Rows from block 6, named by matrix and row number. Each number is 50 + 10 x the weight over its row's rms, rounded and kept within 0 to 99. All counts start at 0.
# conv: 3x3 conv (model.blocks.6.conv.weight, 80x80x3x3), inputs 5-9, a 3x3 kernel for each
conv.0:49 41 54 52 45 52 55 51 54 48 44 49 45 39 43 60 51 48 47 52 60 46 37 58 52 45 65 33 39 37 59 94 64 44 67 49 49 51 40 63 67 40 46 56 41
conv.1:47 38 47 40 24 43 57 58 57 42 45 41 65 54 56 65 48 49 59 36 50 54 55 45 47 50 48 48 39 51 50 32 48 51 41 49 45 60 30 47 63 53 37 35 55
conv.2:59 57 56 46 33 44 50 22 49 54 39 46 54 46 49 62 54 57 46 31 49 51 64 58 52 53 44 47 64 56 53 55 52 47 39 51 58 52 60 32 25 54 32 20 39
conv.3:51 57 54 55 62 60 46 42 48 38 46 38 47 61 52 54 60 57 61 51 48 58 43 25 51 56 48 51 51 57 37 28 38 49 43 46 49 47 42 58 63 53 56 54 52
conv.4:62 57 55 45 15 35 57 35 49 53 48 48 56 54 48 63 55 57 46 58 59 40 29 51 49 39 59 51 57 57 34 38 37 41 36 42 54 56 48 61 67 49 56 62 50
conv.5:38 51 42 52 58 53 53 54 50 50 49 64 54 52 56 44 48 42 47 61 43 44 50 46 49 50 43 42 50 45 48 59 50 46 47 47 34 43 43 40 45 47 37 44 42
conv.6:51 55 49 76 90 71 62 70 58 37 38 41 47 51 46 50 55 51 57 57 57 42 33 56 50 40 58 42 43 45 49 63 57 53 60 54 34 44 48 32 36 48 39 42 56
conv.7:48 53 51 50 56 50 51 56 52 52 60 55 44 55 49 45 50 48 55 48 50 58 46 53 59 48 58 48 57 51 62 69 58 57 61 53 57 43 47 57 47 43 56 46 42
conv.8:51 58 43 72 80 60 50 50 43 54 58 48 62 71 55 63 66 56 59 40 67 62 30 46 59 58 58 54 63 51 67 81 67 50 49 47 60 58 51 60 57 44 65 63 51
conv.9:50 49 48 45 33 40 67 72 65 40 39 44 47 48 49 55 51 50 45 51 52 54 66 66 46 43 67 38 44 42 46 50 45 47 57 46 42 45 48 57 56 49 50 49 45
conv.10:54 57 55 50 58 49 51 62 50 39 43 42 53 49 53 51 45 45 57 56 59 49 46 52 52 57 56 48 53 47 48 54 48 58 65 56 36 39 29 54 59 44 84 89 78
conv.11:54 66 54 61 75 54 48 59 52 48 54 43 56 61 48 51 46 47 44 47 53 40 37 49 47 44 49 42 37 31 45 46 39 43 48 38 54 43 49 59 48 58 59 56 52
conv.12:58 69 56 55 64 54 57 58 55 42 51 47 59 78 63 49 63 49 62 51 66 54 46 65 63 56 68 44 52 50 43 57 56 53 58 61 54 48 52 53 53 48 52 52 51
conv.13:40 36 39 42 48 47 39 50 41 42 46 42 56 57 50 49 49 39 33 23 43 20 15 45 35 41 42 45 47 46 40 44 42 33 32 37 34 39 47 41 48 48 55 55 57
conv.14:47 53 55 53 57 50 54 54 47 55 53 51 63 48 48 64 53 54 41 51 50 59 68 63 48 59 50 66 54 29 69 55 27 54 53 41 52 49 52 59 55 57 59 51 48
conv.15:56 62 45 61 68 51 47 54 40 61 53 46 58 50 41 54 46 46 27 26 49 40 49 35 57 48 38 39 42 43 30 15 38 55 46 60 62 49 59 34 36 53 46 47 48
conv.16:50 51 51 53 57 51 50 48 44 56 37 33 67 48 47 71 63 47 49 42 51 65 67 58 48 36 46 50 44 51 48 41 45 45 51 56 44 54 40 55 69 52 45 53 36
conv.17:54 64 49 46 38 50 45 34 49 47 40 43 50 65 48 54 57 49 47 42 61 51 52 50 46 56 56 51 56 48 41 32 46 46 50 57 55 41 57 54 48 41 49 47 43
conv.18:45 53 44 61 62 53 47 45 48 57 44 46 48 39 37 61 55 51 41 56 50 50 79 41 47 55 34 55 52 50 54 34 41 49 45 44 44 32 50 52 36 51 54 51 54
conv.19:53 47 54 77 46 28 51 47 50 49 54 51 56 45 57 66 52 59 45 52 46 58 82 69 38 41 54 63 52 37 88 58 19 52 54 45 51 56 48 34 62 71 45 38 50
conv.20:65 66 53 69 74 56 48 49 43 51 53 52 56 60 54 42 49 44 34 39 54 32 23 43 53 49 49 54 62 49 69 84 63 49 54 48 38 60 50 46 57 52 42 51 53
conv.21:53 50 53 50 45 50 50 53 54 48 51 41 52 60 49 50 52 46 49 58 53 44 47 52 60 55 59 44 43 48 48 55 58 54 68 65 47 50 45 50 51 49 55 50 55
conv.22:47 33 48 41 27 41 54 49 54 44 60 51 57 84 64 46 61 49 48 49 58 53 41 65 52 40 57 56 63 64 50 66 63 37 51 47 55 54 57 49 52 46 50 43 40
conv.23:48 55 54 31 55 74 46 51 58 58 58 45 59 64 50 51 56 53 45 46 61 47 50 58 44 42 47 37 44 66 28 46 79 41 50 60 48 48 41 49 43 22 39 47 42
conv.24:47 49 50 53 54 50 51 47 47 48 41 54 46 36 44 58 56 59 51 61 48 57 78 70 52 59 64 59 58 53 75 70 65 66 59 60 40 41 52 31 27 56 49 35 56
conv.25:47 42 46 55 59 47 49 55 43 62 50 53 55 35 45 65 61 58 52 64 55 58 65 64 60 41 57 52 46 46 48 42 32 52 55 48 43 43 57 47 36 57 54 57 43
conv.26:51 46 53 51 51 52 42 41 43 47 40 44 57 33 49 61 45 48 51 40 32 65 66 19 47 51 43 44 39 42 47 40 41 48 39 42 49 55 52 53 69 62 49 56 60
conv.27:45 37 45 60 58 53 60 65 58 52 58 54 54 55 55 43 40 42 41 56 50 51 49 61 56 40 50 36 33 39 46 56 49 45 62 49 41 57 44 37 56 49 34 50 49
conv.28:46 39 45 53 69 56 45 43 46 53 56 50 65 16 49 77 58 64 49 44 51 40 30 48 45 58 46 43 35 42 58 54 47 54 43 44 51 50 51 31 14 50 53 44 55
conv.29:58 60 57 51 42 54 54 52 58 35 47 37 62 73 61 48 54 54 49 64 56 52 78 52 42 57 47 56 48 50 46 24 39 46 36 42 56 48 42 59 53 43 62 59 53
conv.30:43 43 50 55 30 52 53 47 55 60 45 54 46 22 50 73 49 59 55 53 44 67 67 33 53 46 49 49 41 48 49 32 47 52 51 54 42 44 50 44 51 47 54 62 54
conv.31:49 50 40 57 62 49 48 47 43 54 58 54 49 54 44 44 49 44 47 34 57 43 33 50 55 51 54 56 60 44 63 72 53 48 48 49 21 33 55 23 29 48 31 42 45
conv.32:54 55 54 52 54 57 53 52 57 51 51 52 42 42 48 65 61 62 51 40 48 46 48 48 51 50 49 46 50 49 47 51 47 41 38 41 48 39 46 28 23 43 42 42 45
conv.33:48 41 49 57 57 58 56 66 56 50 51 54 57 52 59 43 34 43 55 63 53 54 58 59 44 38 52 45 37 41 49 41 47 46 52 48 53 57 50 57 62 51 56 62 53
conv.34:43 53 38 68 99 58 59 79 52 44 46 52 49 46 49 47 46 51 51 42 52 50 57 65 62 65 49 46 56 41 56 68 41 48 48 39 29 39 46 15 10 46 23 14 39
conv.35:56 34 54 44 19 39 44 26 42 55 56 52 57 68 65 47 42 45 50 59 45 55 63 36 46 45 38 39 28 38 41 26 33 44 38 43 45 46 56 50 59 52 43 51 45
conv.36:47 51 53 38 33 39 46 42 54 49 59 54 50 65 58 47 56 56 57 54 59 61 55 54 53 53 49 54 45 43 57 48 48 62 60 57 53 49 52 54 55 60 48 50 57
conv.37:64 48 64 30 00 40 44 13 51 38 46 33 59 77 52 49 56 42 45 42 65 37 24 57 57 46 63 50 47 50 40 24 40 48 38 48 51 43 39 61 65 43 50 51 47
conv.38:47 51 41 62 67 54 54 58 46 63 53 61 67 63 50 56 48 52 55 52 52 49 52 60 50 47 49 40 55 51 38 55 49 31 39 37 54 55 46 55 52 45 59 54 43
conv.39:47 43 51 42 29 41 60 56 64 57 64 54 56 49 56 64 44 46 59 28 41 48 42 41 39 48 48 43 38 40 44 36 42 57 48 50 49 59 45 58 74 58 45 50 52
conv.40:43 36 48 38 37 53 37 38 46 52 56 48 54 60 56 50 53 55 53 58 56 64 64 53 48 54 57 46 43 52 45 35 42 44 37 40 50 44 37 59 59 43 53 51 45
conv.41:54 52 52 40 21 44 50 45 54 55 60 49 53 61 52 45 43 44 60 50 62 62 53 55 58 55 56 54 55 61 51 40 49 48 40 45 47 40 62 52 44 49 65 61 52
conv.42:49 29 41 31 02 27 51 40 50 36 48 40 50 73 53 36 47 40 46 35 50 41 26 50 60 46 51 45 43 50 43 41 51 47 48 51 47 49 53 38 46 47 38 43 51
conv.43:47 49 45 58 65 57 61 63 56 50 53 44 48 55 42 55 58 51 53 38 47 39 16 36 54 50 55 50 51 51 44 52 50 49 49 47 53 54 63 34 28 34 33 39 44
conv.44:53 54 55 59 59 63 58 62 54 59 60 60 38 43 51 47 50 51 64 55 43 69 65 50 57 46 47 40 41 51 47 44 52 51 56 47 54 53 57 52 49 48 55 52 50
conv.45:43 36 41 33 11 28 46 48 52 40 52 45 51 64 59 55 56 52 49 50 28 53 65 38 46 57 49 38 30 31 31 19 25 45 45 44 51 65 58 56 70 69 50 56 65
conv.46:70 68 59 50 39 48 52 37 52 50 54 55 55 60 57 38 46 42 48 51 57 39 52 50 48 59 57 50 56 46 47 51 48 53 54 57 49 52 47 57 57 58 53 47 54
conv.47:51 32 55 52 30 50 54 46 56 60 56 59 46 35 46 44 41 46 47 51 39 49 54 44 53 46 46 47 36 46 41 21 33 42 38 46 45 47 45 46 49 53 41 46 55
conv.48:53 65 55 59 84 64 50 58 47 59 47 61 44 27 43 50 46 53 51 52 50 49 51 50 48 44 44 48 46 42 51 55 48 57 55 50 23 14 41 20 00 46 20 18 56
conv.49:46 49 40 42 43 40 52 49 51 42 54 47 54 71 55 52 64 54 56 39 55 57 41 42 55 49 41 58 73 66 49 55 57 36 32 44 57 49 44 60 53 43 58 51 45
conv.50:43 46 43 45 62 54 39 36 43 47 40 42 48 35 47 61 55 56 43 42 67 60 44 38 58 58 48 46 44 47 38 35 40 46 38 50 52 43 41 53 64 52 43 55 59
conv.51:56 40 52 37 08 31 57 44 49 39 51 50 52 75 57 54 55 50 50 42 48 41 18 32 51 49 58 49 53 55 43 54 57 48 59 57 54 57 48 56 67 44 49 49 42
conv.52:50 50 47 43 30 42 51 44 55 45 48 44 61 73 57 53 57 50 50 45 57 56 54 54 44 53 45 51 56 57 30 18 34 41 33 44 47 36 55 44 44 48 43 48 47
conv.53:40 34 44 53 64 56 50 56 49 58 58 54 58 53 54 56 56 57 54 49 58 58 50 50 46 46 49 64 54 55 42 28 34 51 43 45 47 47 50 55 53 59 45 45 51
conv.54:51 49 54 51 57 53 50 51 51 43 36 39 52 48 46 69 68 65 54 54 51 42 32 44 55 29 49 37 32 39 23 23 29 44 48 46 49 59 54 48 49 54 42 32 45
conv.55:47 53 57 46 54 55 53 57 55 49 51 46 55 54 54 55 50 49 54 50 46 50 44 43 57 48 53 47 36 46 40 29 36 59 52 56 47 53 48 60 62 59 40 42 47
conv.56:63 62 60 65 60 58 40 31 43 42 40 40 50 56 47 61 64 59 49 57 52 52 54 55 55 54 57 52 48 49 34 26 30 47 45 48 59 57 55 47 37 39 46 35 35
conv.57:56 46 50 45 42 46 45 46 48 52 41 47 48 37 41 64 59 57 48 54 36 40 57 61 53 50 62 46 33 37 43 60 53 47 59 52 51 66 42 48 46 40 45 34 49
conv.58:59 54 61 49 44 52 47 40 51 41 46 42 50 42 57 60 42 50 56 51 49 51 46 49 45 31 47 43 40 43 39 39 41 44 51 46 46 48 39 54 64 53 49 53 51
conv.59:50 57 49 64 64 62 53 48 53 56 51 47 56 49 51 44 33 43 56 49 45 64 80 46 44 61 42 46 48 51 51 21 38 48 37 48 46 50 48 51 54 48 47 46 49
conv.60:58 56 59 43 42 53 51 54 57 48 31 47 65 71 50 73 54 61 50 51 68 39 43 54 49 50 55 53 59 55 37 39 47 36 36 49 56 55 43 51 67 45 35 46 41
conv.61:52 53 51 50 48 48 43 37 42 44 39 49 51 44 52 58 58 58 70 49 32 57 57 44 44 60 60 42 47 46 55 66 56 56 62 54 53 56 39 56 59 60 37 36 62
conv.62:39 41 47 62 62 37 54 56 47 58 59 47 30 38 63 39 47 59 45 64 49 44 61 46 50 50 52 53 58 56 79 80 49 56 55 43 41 44 49 33 41 61 49 44 47
conv.63:49 55 49 52 60 56 45 45 44 56 66 54 51 59 46 42 50 41 54 28 31 21 05 19 47 29 36 43 38 44 46 39 47 49 39 49 50 41 36 59 52 45 61 52 44
conv.64:49 49 45 60 59 49 48 48 41 44 50 50 44 54 52 56 59 65 40 53 53 60 50 49 47 53 49 41 51 39 46 62 43 42 47 40 42 37 52 51 46 55 56 49 58
conv.65:45 58 44 36 73 40 47 72 50 55 42 49 67 43 55 62 54 55 40 43 38 42 56 46 41 50 47 45 60 56 40 62 47 44 47 47 53 42 46 48 36 50 48 48 50
conv.66:56 55 63 43 26 58 38 29 53 45 43 37 53 56 53 50 45 54 42 48 48 58 68 52 56 57 39 54 43 58 56 28 52 51 35 44 59 56 48 67 60 39 64 59 41
conv.67:55 57 53 43 36 42 46 47 54 53 65 57 51 62 51 63 70 60 55 44 49 56 38 56 54 37 52 55 51 52 59 56 60 50 44 52 50 54 48 35 34 45 41 40 46
conv.68:42 38 36 60 58 49 58 59 49 39 48 50 55 55 55 42 47 50 48 53 34 42 45 45 43 61 52 53 57 56 58 64 56 43 38 38 32 57 61 21 28 53 22 26 45
conv.69:45 42 41 45 52 43 48 46 42 54 33 43 61 28 48 65 49 56 45 49 41 50 80 53 58 42 50 60 49 44 61 38 48 61 48 61 46 56 51 37 41 58 54 47 53
conv.70:52 46 44 49 72 59 42 63 53 38 31 38 42 49 57 58 57 65 44 57 53 54 49 52 47 44 51 55 46 52 53 54 57 48 58 50 46 52 48 50 39 40 57 56 47
conv.71:51 56 56 53 67 62 48 52 54 61 63 53 63 74 63 60 61 61 49 50 54 55 58 42 49 53 43 52 32 49 45 24 37 42 26 45 51 41 45 60 54 44 56 55 44
conv.72:57 51 59 52 38 50 62 58 57 52 48 48 61 56 51 57 46 48 37 42 45 49 51 54 48 36 48 47 36 46 37 11 39 50 35 51 49 53 56 47 47 49 45 50 47
conv.73:43 43 43 47 45 47 55 49 51 51 44 49 48 40 45 54 48 45 47 55 44 46 61 56 46 47 51 47 49 46 50 45 44 56 44 47 43 60 55 44 54 56 43 42 50
conv.74:74 64 68 62 59 57 56 58 55 50 45 44 50 47 49 61 52 52 49 70 62 43 42 43 38 28 53 52 47 49 43 45 38 44 55 41 54 55 46 56 55 50 51 51 45
conv.75:54 55 52 48 50 48 43 44 43 31 37 10 43 46 38 23 33 19 56 56 48 51 52 53 51 53 46 57 52 58 58 49 57 57 53 56 55 50 54 60 53 54 68 62 60
conv.76:47 47 46 62 68 59 58 65 51 44 45 40 60 60 50 60 57 50 47 47 59 47 35 56 54 41 51 50 60 47 62 82 61 42 54 45 53 51 47 54 50 52 66 62 61
conv.77:45 58 46 44 56 45 48 53 47 32 39 45 43 48 52 41 51 48 63 63 56 56 55 48 55 52 48 55 55 58 50 45 42 48 45 43 40 34 48 43 39 48 42 37 42
conv.78:35 44 39 43 76 42 40 40 45 54 54 45 52 35 52 71 57 58 44 50 51 55 86 34 42 49 52 47 42 47 55 44 46 52 66 53 49 52 57 53 50 53 65 67 57
conv.79:51 34 51 41 30 41 59 50 53 49 51 51 52 80 45 55 60 47 54 62 70 61 38 85 66 58 58 41 48 45 39 63 49 47 48 43 46 54 45 38 40 39 42 46 42