Weights of a small self-supervised image encoder.
Training: adamw at rate 0.0018, batches of 256.
Data: trained on photos with spoken descriptions (Open Images, Localized Narratives), 203450 training examples, 50.3 epochs.
Rows from block 3, named by matrix and row number. Each number is 128 + 32 x the weight over its row's rms, rounded and kept within 0 to 255. All counts start at 0. After the name is the row's rms in percent of the matrix's.
# conv: 3x3 conv (model.blocks.3.conv.weight, 48x48x3x3), inputs 40-47, a 3x3 kernel for each
conv.0 106 [108 125 109 111 153 131 113 136 123 120  17  73  51   0   0 134  77 113 139 105 135  87  72  83 139 115 132 107 117 127 168 191 173 113 137 137 120 129 120 181 185 165 111 141 106 157  91 163 122   0 130 153  99 143 111 135 124 127 134 124  99 140 136 133 134 114 119 130 128 138 168 108]
conv.1 105 [104  62 103  12   0  26 102  65 112 118  62  88 114  67 103 124 137 122 129 138 135 102 157 140 105 146 124  98 138 110 185 190 166  96  93  86 181 126 117 128 151 131 105 124  96 114  86 118 114 110 129 101  49 101  82 116 126  94 151 153  74 118 104 118 136 128 125 130 156 121 137 134]
conv.2 103 [156 213 116 108 169 126 117 124 131 128 108 146 123 135 128 139 133 141  82 133 127 119 128 128 116 129 115 139 142 110 109 164 111 110 114 110  98 145  75 153 176 127 120 172 108 138 124 136  88   5  94 103  75 126 105 155 132  95  65  85 158 122 114 165 144 117 121 219 179 121 136 124]
conv.3 103 [129 183 115 154 201 102 121 166  93 123 233 172 143 255 214 111 170 156 102 117  76 147 183 149 128 188 126 131 130 121 121 111 123 112 103 108 131 170 135 169 205 159 118 168 110  91 119 106  57 101  89 104  91 120 137 113 136 170 140 150 164 140 158  68 122 164 102 131 178  92 126 170]
conv.4 092 [149 153 151 161 156 143 175 173 168 149 135 124 152 169 132 122 137 134 133 141  94 157 157 141 183 184 145 170 187 134 175 202 147  91 106 143 233 131 110 233 185 147 218 172 122 113 204 138 106 189 117 100 169 102 123 121 112 139 108 111 137 100 114  78 124  91 112 138  82  71 103  78]
conv.5 100 [128 106 112 124 111 130 117 100 118 116  78  88 107 100  70 118 100  92 118  80 125  87  36  96 102  43  87 190 128 165 203 161 171 159  91 153 123 122 126 154 118 111 147 171 157 139 134 171 102 107 136 166 152 163 113 155 145 154 169 149 126 137 109 131 199 163 149 234 186 128 168 174]
conv.6 099 [139 139 127 138 149 157 130 165 178 134 144 126 138 162 138 126 155 150 132 133 130 139 153 136 117 118 114  95 125 101 138 140 109 121  95 100  84 107  92 131 157 127 110 133  90 112 152 123 145 168 139  98 115  94 151 135 120 147 125  92 151 142 113 121  96  76 142 117 100 127 106  79]
conv.7 105 [142 189 146 129 226 145 107 176 115 149 132 122 136 126  94 147 109 151 139 125 124 119   0  70 149 129 152 107 131 113 117  76 127 164 141 131 123 151 156 165 163 175 126 121 115 116 168 128 153 190 161 121 161 130  96 126 141  85 156 124  98 138 124 151 126 105 120 136 167 141 146 136]
conv.8 106 [108 140 101 141 183 142 127 116 116 123 146 129 130 162 157 126 157 145 124 148 136 134 153 131 124 126 135 114 125 144 119 123 148 138 115 149 117 196 116 135 166 130 110 143 130 129 145 133 130 147 140 114 134 113  90 117 116 115 169 173 102 136 128 127  82 141 101  39 146 139 107 147]
conv.9 097 [119 127 122 142 163 130 141 147 137 125 134 111 140 108 154 135 146 146 127 132 135 135  69 121 133  33 130 118 110 129  79 113 113 146 206 139 120 111 106 128 170 171 136 159 135 122  88  99  81  79 106 144 172 141 131 152 125 134 139 134 123 145 139 144 105 103 134 161  68 116 147 131]
conv.10 100 [154 153 108 116 127 103 126 131 110 150 145 134 164 160 148 153 140 134 110 108 130 150  67  98 164 130 139 158 159 121 145 165 108 125 127 151 101 194  75 184 212 149  38  92  63 149  68 142  96  83 163 169 189 142 120  37  88  80  47  96 130 127 130 110 135 115 102 124  94 128 117 138]
conv.11 104 [ 97 127 152  83  89 160 128  96 149 111 188 178 142 200 198 137 139 154 119 146 132 136 234  98 123 133 165 108 143 158 152 158 126 112 103 126  76 137  74 129 151  77 100 122 100 121 171 122 128 196  79 130 115 134 134 119 103 151  52  96 148 152 111 128 139 167 137 152 178 135 158 149]
conv.12 095 [121 118 121 116 124 110 113 118 126 158 112 132 143  88 150 136 105 145 143 127 125 124 123 108 100 112 101 114 131 138 128 164 172 102 161 140 133 127  95 115 140 129 104 141  97 120 118 115 188 180 135 112 110  96 124 109 121 106 159 134 117 135 108 158 120 144 164  96 138 125  69 115]
conv.13 093 [123 109 128 132 104 113  89 103  84 130 125 140 114 113 118 106 125 125 123 117  92 108 103  95 122 110 106 144 228 148  76 105  88 104  82 115 144 134  95 102  93 100 148  98 156 118 189 132  80 145  90 126 130 128 133  99  96 140 138 130 136 138 118 142 204 192  92 124  97 124 113 102]
conv.14 100 [ 90  72  94 136 167 176  82 112 102 120 146 124 121 170 133 114 112 123  98 130 111 138 157 167  99  51  56 121 114  98 177 193 169 119 160  90 112 147  63 126 153 120  26  68  65 102 160 114 182 243 205 160 103 116 155 123  99 121  68 124  91 111 160 106 125 119 109 146 140 159 162 133]
conv.15 098 [137 118 128 118 119 134 137 143 143 146 136 161 144 117 173 135 142 164 153 114 155 102 102 184 119 133 161 147 147 127 140 116 126 124 115 153  87 173 127  73 195 210 110 205 179 160 132 108  91 134 162 129 151 125 111 126 186 222 255 255 139 186 171 142 107 108 115 115 151 159 135 119]
conv.16 109 [102  90  96 151 183 161 160 224 176 118 128 145 128 158 162 123 153 113 140 160 161 118 196 155 138 146 152 115 132 149 122 195 133  92  94 119 120 132  86 134 157 108 115 144 122 124 151 129 123 159 151  70  26  92 117 102  85 112 114 131 136 131 139 138 167 132 137 169 133 133 131 167]
conv.17 098 [138 136 136 130  89 107 115 101 105 107 127 124 128 146 132 129 128 124 102  69 109  74 184 154 131 187 148 145 144 136  98 119  85 128 117 118 135  83 114  96 169 172 124 193 142 102 135 133 135 171 131 110 136 102  82 132 135 211 229 148 172 159 139 122 151 162 135 140 122 145 117 138]
conv.18 102 [116 159 118  86 139 103  95 141 132 140 150  91 150 156 133 113 113 103  98 149 110 140 201 154  86 177 156 122 101 126 145 128 138 145 147 111 152 218 227 168 198 188 127 134 151 138 134 132 133 135 149 130 167 156 173 161 203 149 105 125 168 165 181 130 145  65 161 154 145  89 136  70]
conv.19 098 [142 218 186 155 172 161 157  99 147 127 148 113  97 131 128 133 122 119 138 160 137 172 127 137 117 164 133 123  56 105 128   5  78 148 111 120  55 191 169 120 190 189 115 111 102 113 137 103 117 101  98 140 123 137 137 103 124 139 120 110 114 129 130 120  89 131 146 118  74 152 135 140]
conv.20 096 [164 105 106 188  72  81 169  92 110 137 118 113 127 118 110 156 118  87 101 127 134  84 204 187 135 139 184 141  73 125  59 179 147  96 161  90 114 121 135 139 116 137 182 140 122 142 143 135  89 167 129 144 115 148  80 107 124 119 110 108 132 121 134 127 116 148 132 192 131 130 120 160]
conv.21 109 [126 137 126 119 158 151 115 121 115 116  79 116 125  40  99 136 116 123  93 115 114 127 144 136 117 186 134 117 122 115 110  90 134 140 154 128 130 117 114 144 136 130 102 140  96 157  14 161 153   0 160 126 127 125 109 131 136  60 160 158 123 136 130 136 144 133 132 136 193 141 175 114]
conv.22 100 [128 110  99 122 121  97  81  98  54 111 117  75  98 102 137 130 113 134 112 150 112 171 123 130 111  61 152  87  98 153 138 122 148 122  71 124 105 150 138 108 155 172  92 101 140 173 181 144 156 162 200 109  73 171 141  91 140 109 130 144 132 169 138 165 163 155 203 171 105 106 128 150]
conv.23 097 [115 122 145 124 153 137  87 140 102 142  66 131 115 108  92 114  68 109 109 119 135 114 106 101 118  98 110 122 132  92  92  89 119  82 127 105  37 118 128 170 207 210 151 118 119 101  93 117 110  87 122 104 105  91 124 111 143 128 156 192 111 136 154 151 139 138 166 125 148 148 104 174]
conv.24 087 [124 133 113 109 107 124 101  78 119 138 154 112 147 171 150 133 125 117 123 140  98 146 136 127 100  91  88 103 134 134 159 178 158  94 122 117  81 176  95 173 207 188  71 198  86 114 147 110 131 143 144  96 138 116  76  95 109 111 122 155  57 106 119 129 142 151 172 138 107 151 133 152]
conv.25 099 [185 180 161 155 127 115 156 116 127 144 183 147 130 156 136 125 127 157 129 117 106 134 174 134 178 210 165 147 127 134 122 140 135 112 166 202  87 138  92  91 187 157  69 222 196 132 120 108 130 157 131 135 204 177 121 127 122 144 119 116 130 103 104 128 147 149 149 167 145 154 142 114]
conv.26 112 [122 129 115 126 129 134 106 108 118 136 128 139 205  54 141 150 174 147 155 150 165 153 134 148 139 135 170  73  82 102 131 146 119  44  79 108  81 144  71 115 126 104  92 154 116 138 149 132 153 128 156 122 126 131 131 115 116 110 148 182 102 110 138 108 134 125 144 102 102 112 130  97]
conv.27 095 [122 108 112 122 124 139 125 135 155 140 146 134 142 158 133 134 148 127 130 137 119 173 170  49 176 162 103 133 166 150 112 147 139 142 151 129 177  68 141 169  54  71 112 139 139 111  97 147 151 145 102 117 138 143 138 116  83  57  78  81 138 122  79 126 113 120 116 100 123 129 137 121]
conv.28 092 [120 118 132 116 112 127 156 111  83 140 158 111 163 154 117 139 128 106 138  87  92 140 144 126 124 117 129 139 136 128 148 164 104  88 107 137 173 154 129 193 174  71 224 145 107 149 108 129 163 108  89  85  95 122  81 129 107  76  96 104 118 114  96 124 132 142 149  87  66  99 123  94]
conv.29 100 [102 101 109 102 157 196  81 153 173 105 130 135 117 160 150 105 131 136  97 122 103 112 156 123  71 131 153  97 168 101  43 208 118  89 145 113 103 117 109 138 112 142  97 110 107 126 108 105 150  64  95  99 155 138 160 132 165  63  60 208 140  89 148 146 181 177 133  84 180 164 200 205]
conv.30 106 [ 65 116 166  88 126 144 150 139  88 118 131 147 112 107 122 137 129 109 145 118  98 113 136 128 136 122 124 127 121  97  97 121 147  97 109 142  79 189 113 176 211 162 175 220 116 118 131 127 121 120 132 120 160 146 111 119 122 122 123 144 112 117 138 134 120 111 130  92 132 121 114 140]
conv.31 090 [121  85 100 145 118 113 122 145  96 139 117 140 154 130 135 136 140 130 138 150 177 164 119 142 161 113 147  82 122 130  96 147 113 134 109 189  92 139 124 105 128 126  65 145 164  84 159 140 141 103 127 120  93 104 142 126 106 105 112  90 121 116  90 148 148 123 126 133 148 144 122 132]
conv.32 096 [128 138 117 148 168 135 106 130 110 124 115 132  97 136 111  98 122 145 147 125 139 156 141 135 126 122 113 108 164 142 134 121 111 116 135 128 154 161 135 126 142 141 142 144 159 104 107 132 180 123 134 128 185  99 115 119  60 131 158 100  95  92  45 123 108  93  86  42  99 117 125  64]
conv.33 096 [119  85 127 177 106 176 205 231 206 136 124 118 151 178 167 151 129 163 156 141 148 152 144 118 110 118  97 128 169 128 160 122 154 136 220  96 145 146 140 128 154 183 118 125 142 156 183 149 200 168 214 164 104 179  95  96 121  98 116 138 134 134 123 125 127 132 133 112 108 109 116 100]
conv.34 104 [109 145 146 146 167 170 124 160 137  92  73   0  33   0  41 100  64  78 126 104 132 141 156 113 114 155  71  77 104 139 137 114 154  96 144 109 110 154 140 146 198 171 144 186 150 133 122 127 134 139 133 125 124 154 117 124 158 151 130 158 120 109 149 120 154 112 141 121 153 145 149 113]
conv.35 101 [124 180  75 179 225 127 105 131  94 130 162 163 108 112 110 130 117 174  87 144 154  94 167 157  84 151 159  51  78  80 105 146 163  58 145 120 192 112 158 204 159 172  34  29  85 128 124 131  89 107 107 166 154 115  65 122  78  90 125  81  79 138 103 161 139 115 161 149 128 103 115 126]
conv.36 101 [145 158 140 112 112 105 113 117 105 116 142 107 111 140 126 111  95 109 149 129 101 164 150 117 122 102  43  75 105 110 156 249 216 142 218 164  89 183 187  95 167 149 121 140 147 110 101 107 169 120 143 166 112 130 142 115 128 120  82 147 133  95 173  82 120 108 120 154 124 130 147 147]
conv.37 096 [ 87  84  92  78  98 126 137 149 145 100  96 115 105 101  83  91 122  81 150 113 114 120  41 118 148 112 137 146 143 129 150 163 142 112 101 131 178 103 108 207 155 116 176 189 125 102 127 144 164 127 145 181 145 172 102 123  77 132 173 141 104 116  96 108 128 123 125 199 163 114 126 122]
conv.38 095 [135 122 130  94 112 103  83 100 111 142 102 143 130 119 139 114 142 162 105 105  94 134 147 145 145 154 152 136 118 139 124  91 192 126 152 131  71  99 175  93 121 147 103 146 157 138 124 134 119  80 133 119 121 126 102 168 155 122 148 135 105 105  90 162  85 110  86 116 202 171 182 195]
conv.39 098 [ 94 105 117 126 115  97 140 132 114 137 123 115 119 134 136 134 116 117 109 145 139  93  71 144 132 100 144 130  91 106 160 137 127 133 108 136  92 171 213 102 199 214  73 113  60 100 113 113 154 103 113 161 139 142 148 110 149 191 172 122 109 106  69 137 123 109 125 148 120 130 147 126]
conv.40 117 [103 120 118 120 127 124 129 127 128 121 147 143 130 158 132 136 139 120 124 145 121 126 161 134 129 144 127 128 134 134 138 121 122 101 124 128  89 111  93 152 159 139 103 137 144 111  81 109 117 129 133 128 142 129 128 121 130 144 141 140 136 106 106 142 142 144 139 119  93 140 131 150]
conv.41 100 [103 134 125 118 174 148 106 177 148 134 114 143 133 115 112 143 116 106 149 124 181 101   0  62 100  35 127 121 125 135  90  63 109 122 113 143  76 126  61 219 182 132 196 134  48 137 151 153 109  62 102  66  70  90 110 123 108 122 168 139 119 169 148 130 120 119 142 146 148 123  88 113]
conv.42 100 [113  81 116 132  98 138 115 151 151 104  85 116  96 122 137 105 117 121 135 126 134 135 132 111 110  85  71 128 121 116 154 146  95 116  79  88 116 134 143  90 160 189  97 159 173 120 113 142 145  45 142 116  68 116 122 149 142  95 139 163 118 143 164 127 172 170  99 142 166 111 139 164]
conv.43 099 [ 70 132 169  77 134 178 124 130 143 151 140  97 139 140  75 118 127  86 156 166  84 165 196  78 139 167 173 163  76 114 181  54  60 154  68 141 136 110 142 112  85 105 105  78  90 109 153 173 158 168  79 152 161 142 186 135 132  40  22 134  79  60 151 121 164 123 142 145  90 142 141 117]
conv.44 097 [160 211 191  84  94  94  90  42  72 126 187 134 142 135 104 123 112 111 119 119  85 117 189 163 125 166 158 101  67 104 154 154 123 113 161  77 199 147 103 108 123 114 117 165 152 129 194 158  88 123 134  97 108 104 110  82 110 125 114 133  91 100 112 128 129 118 114  78  87 124 113 138]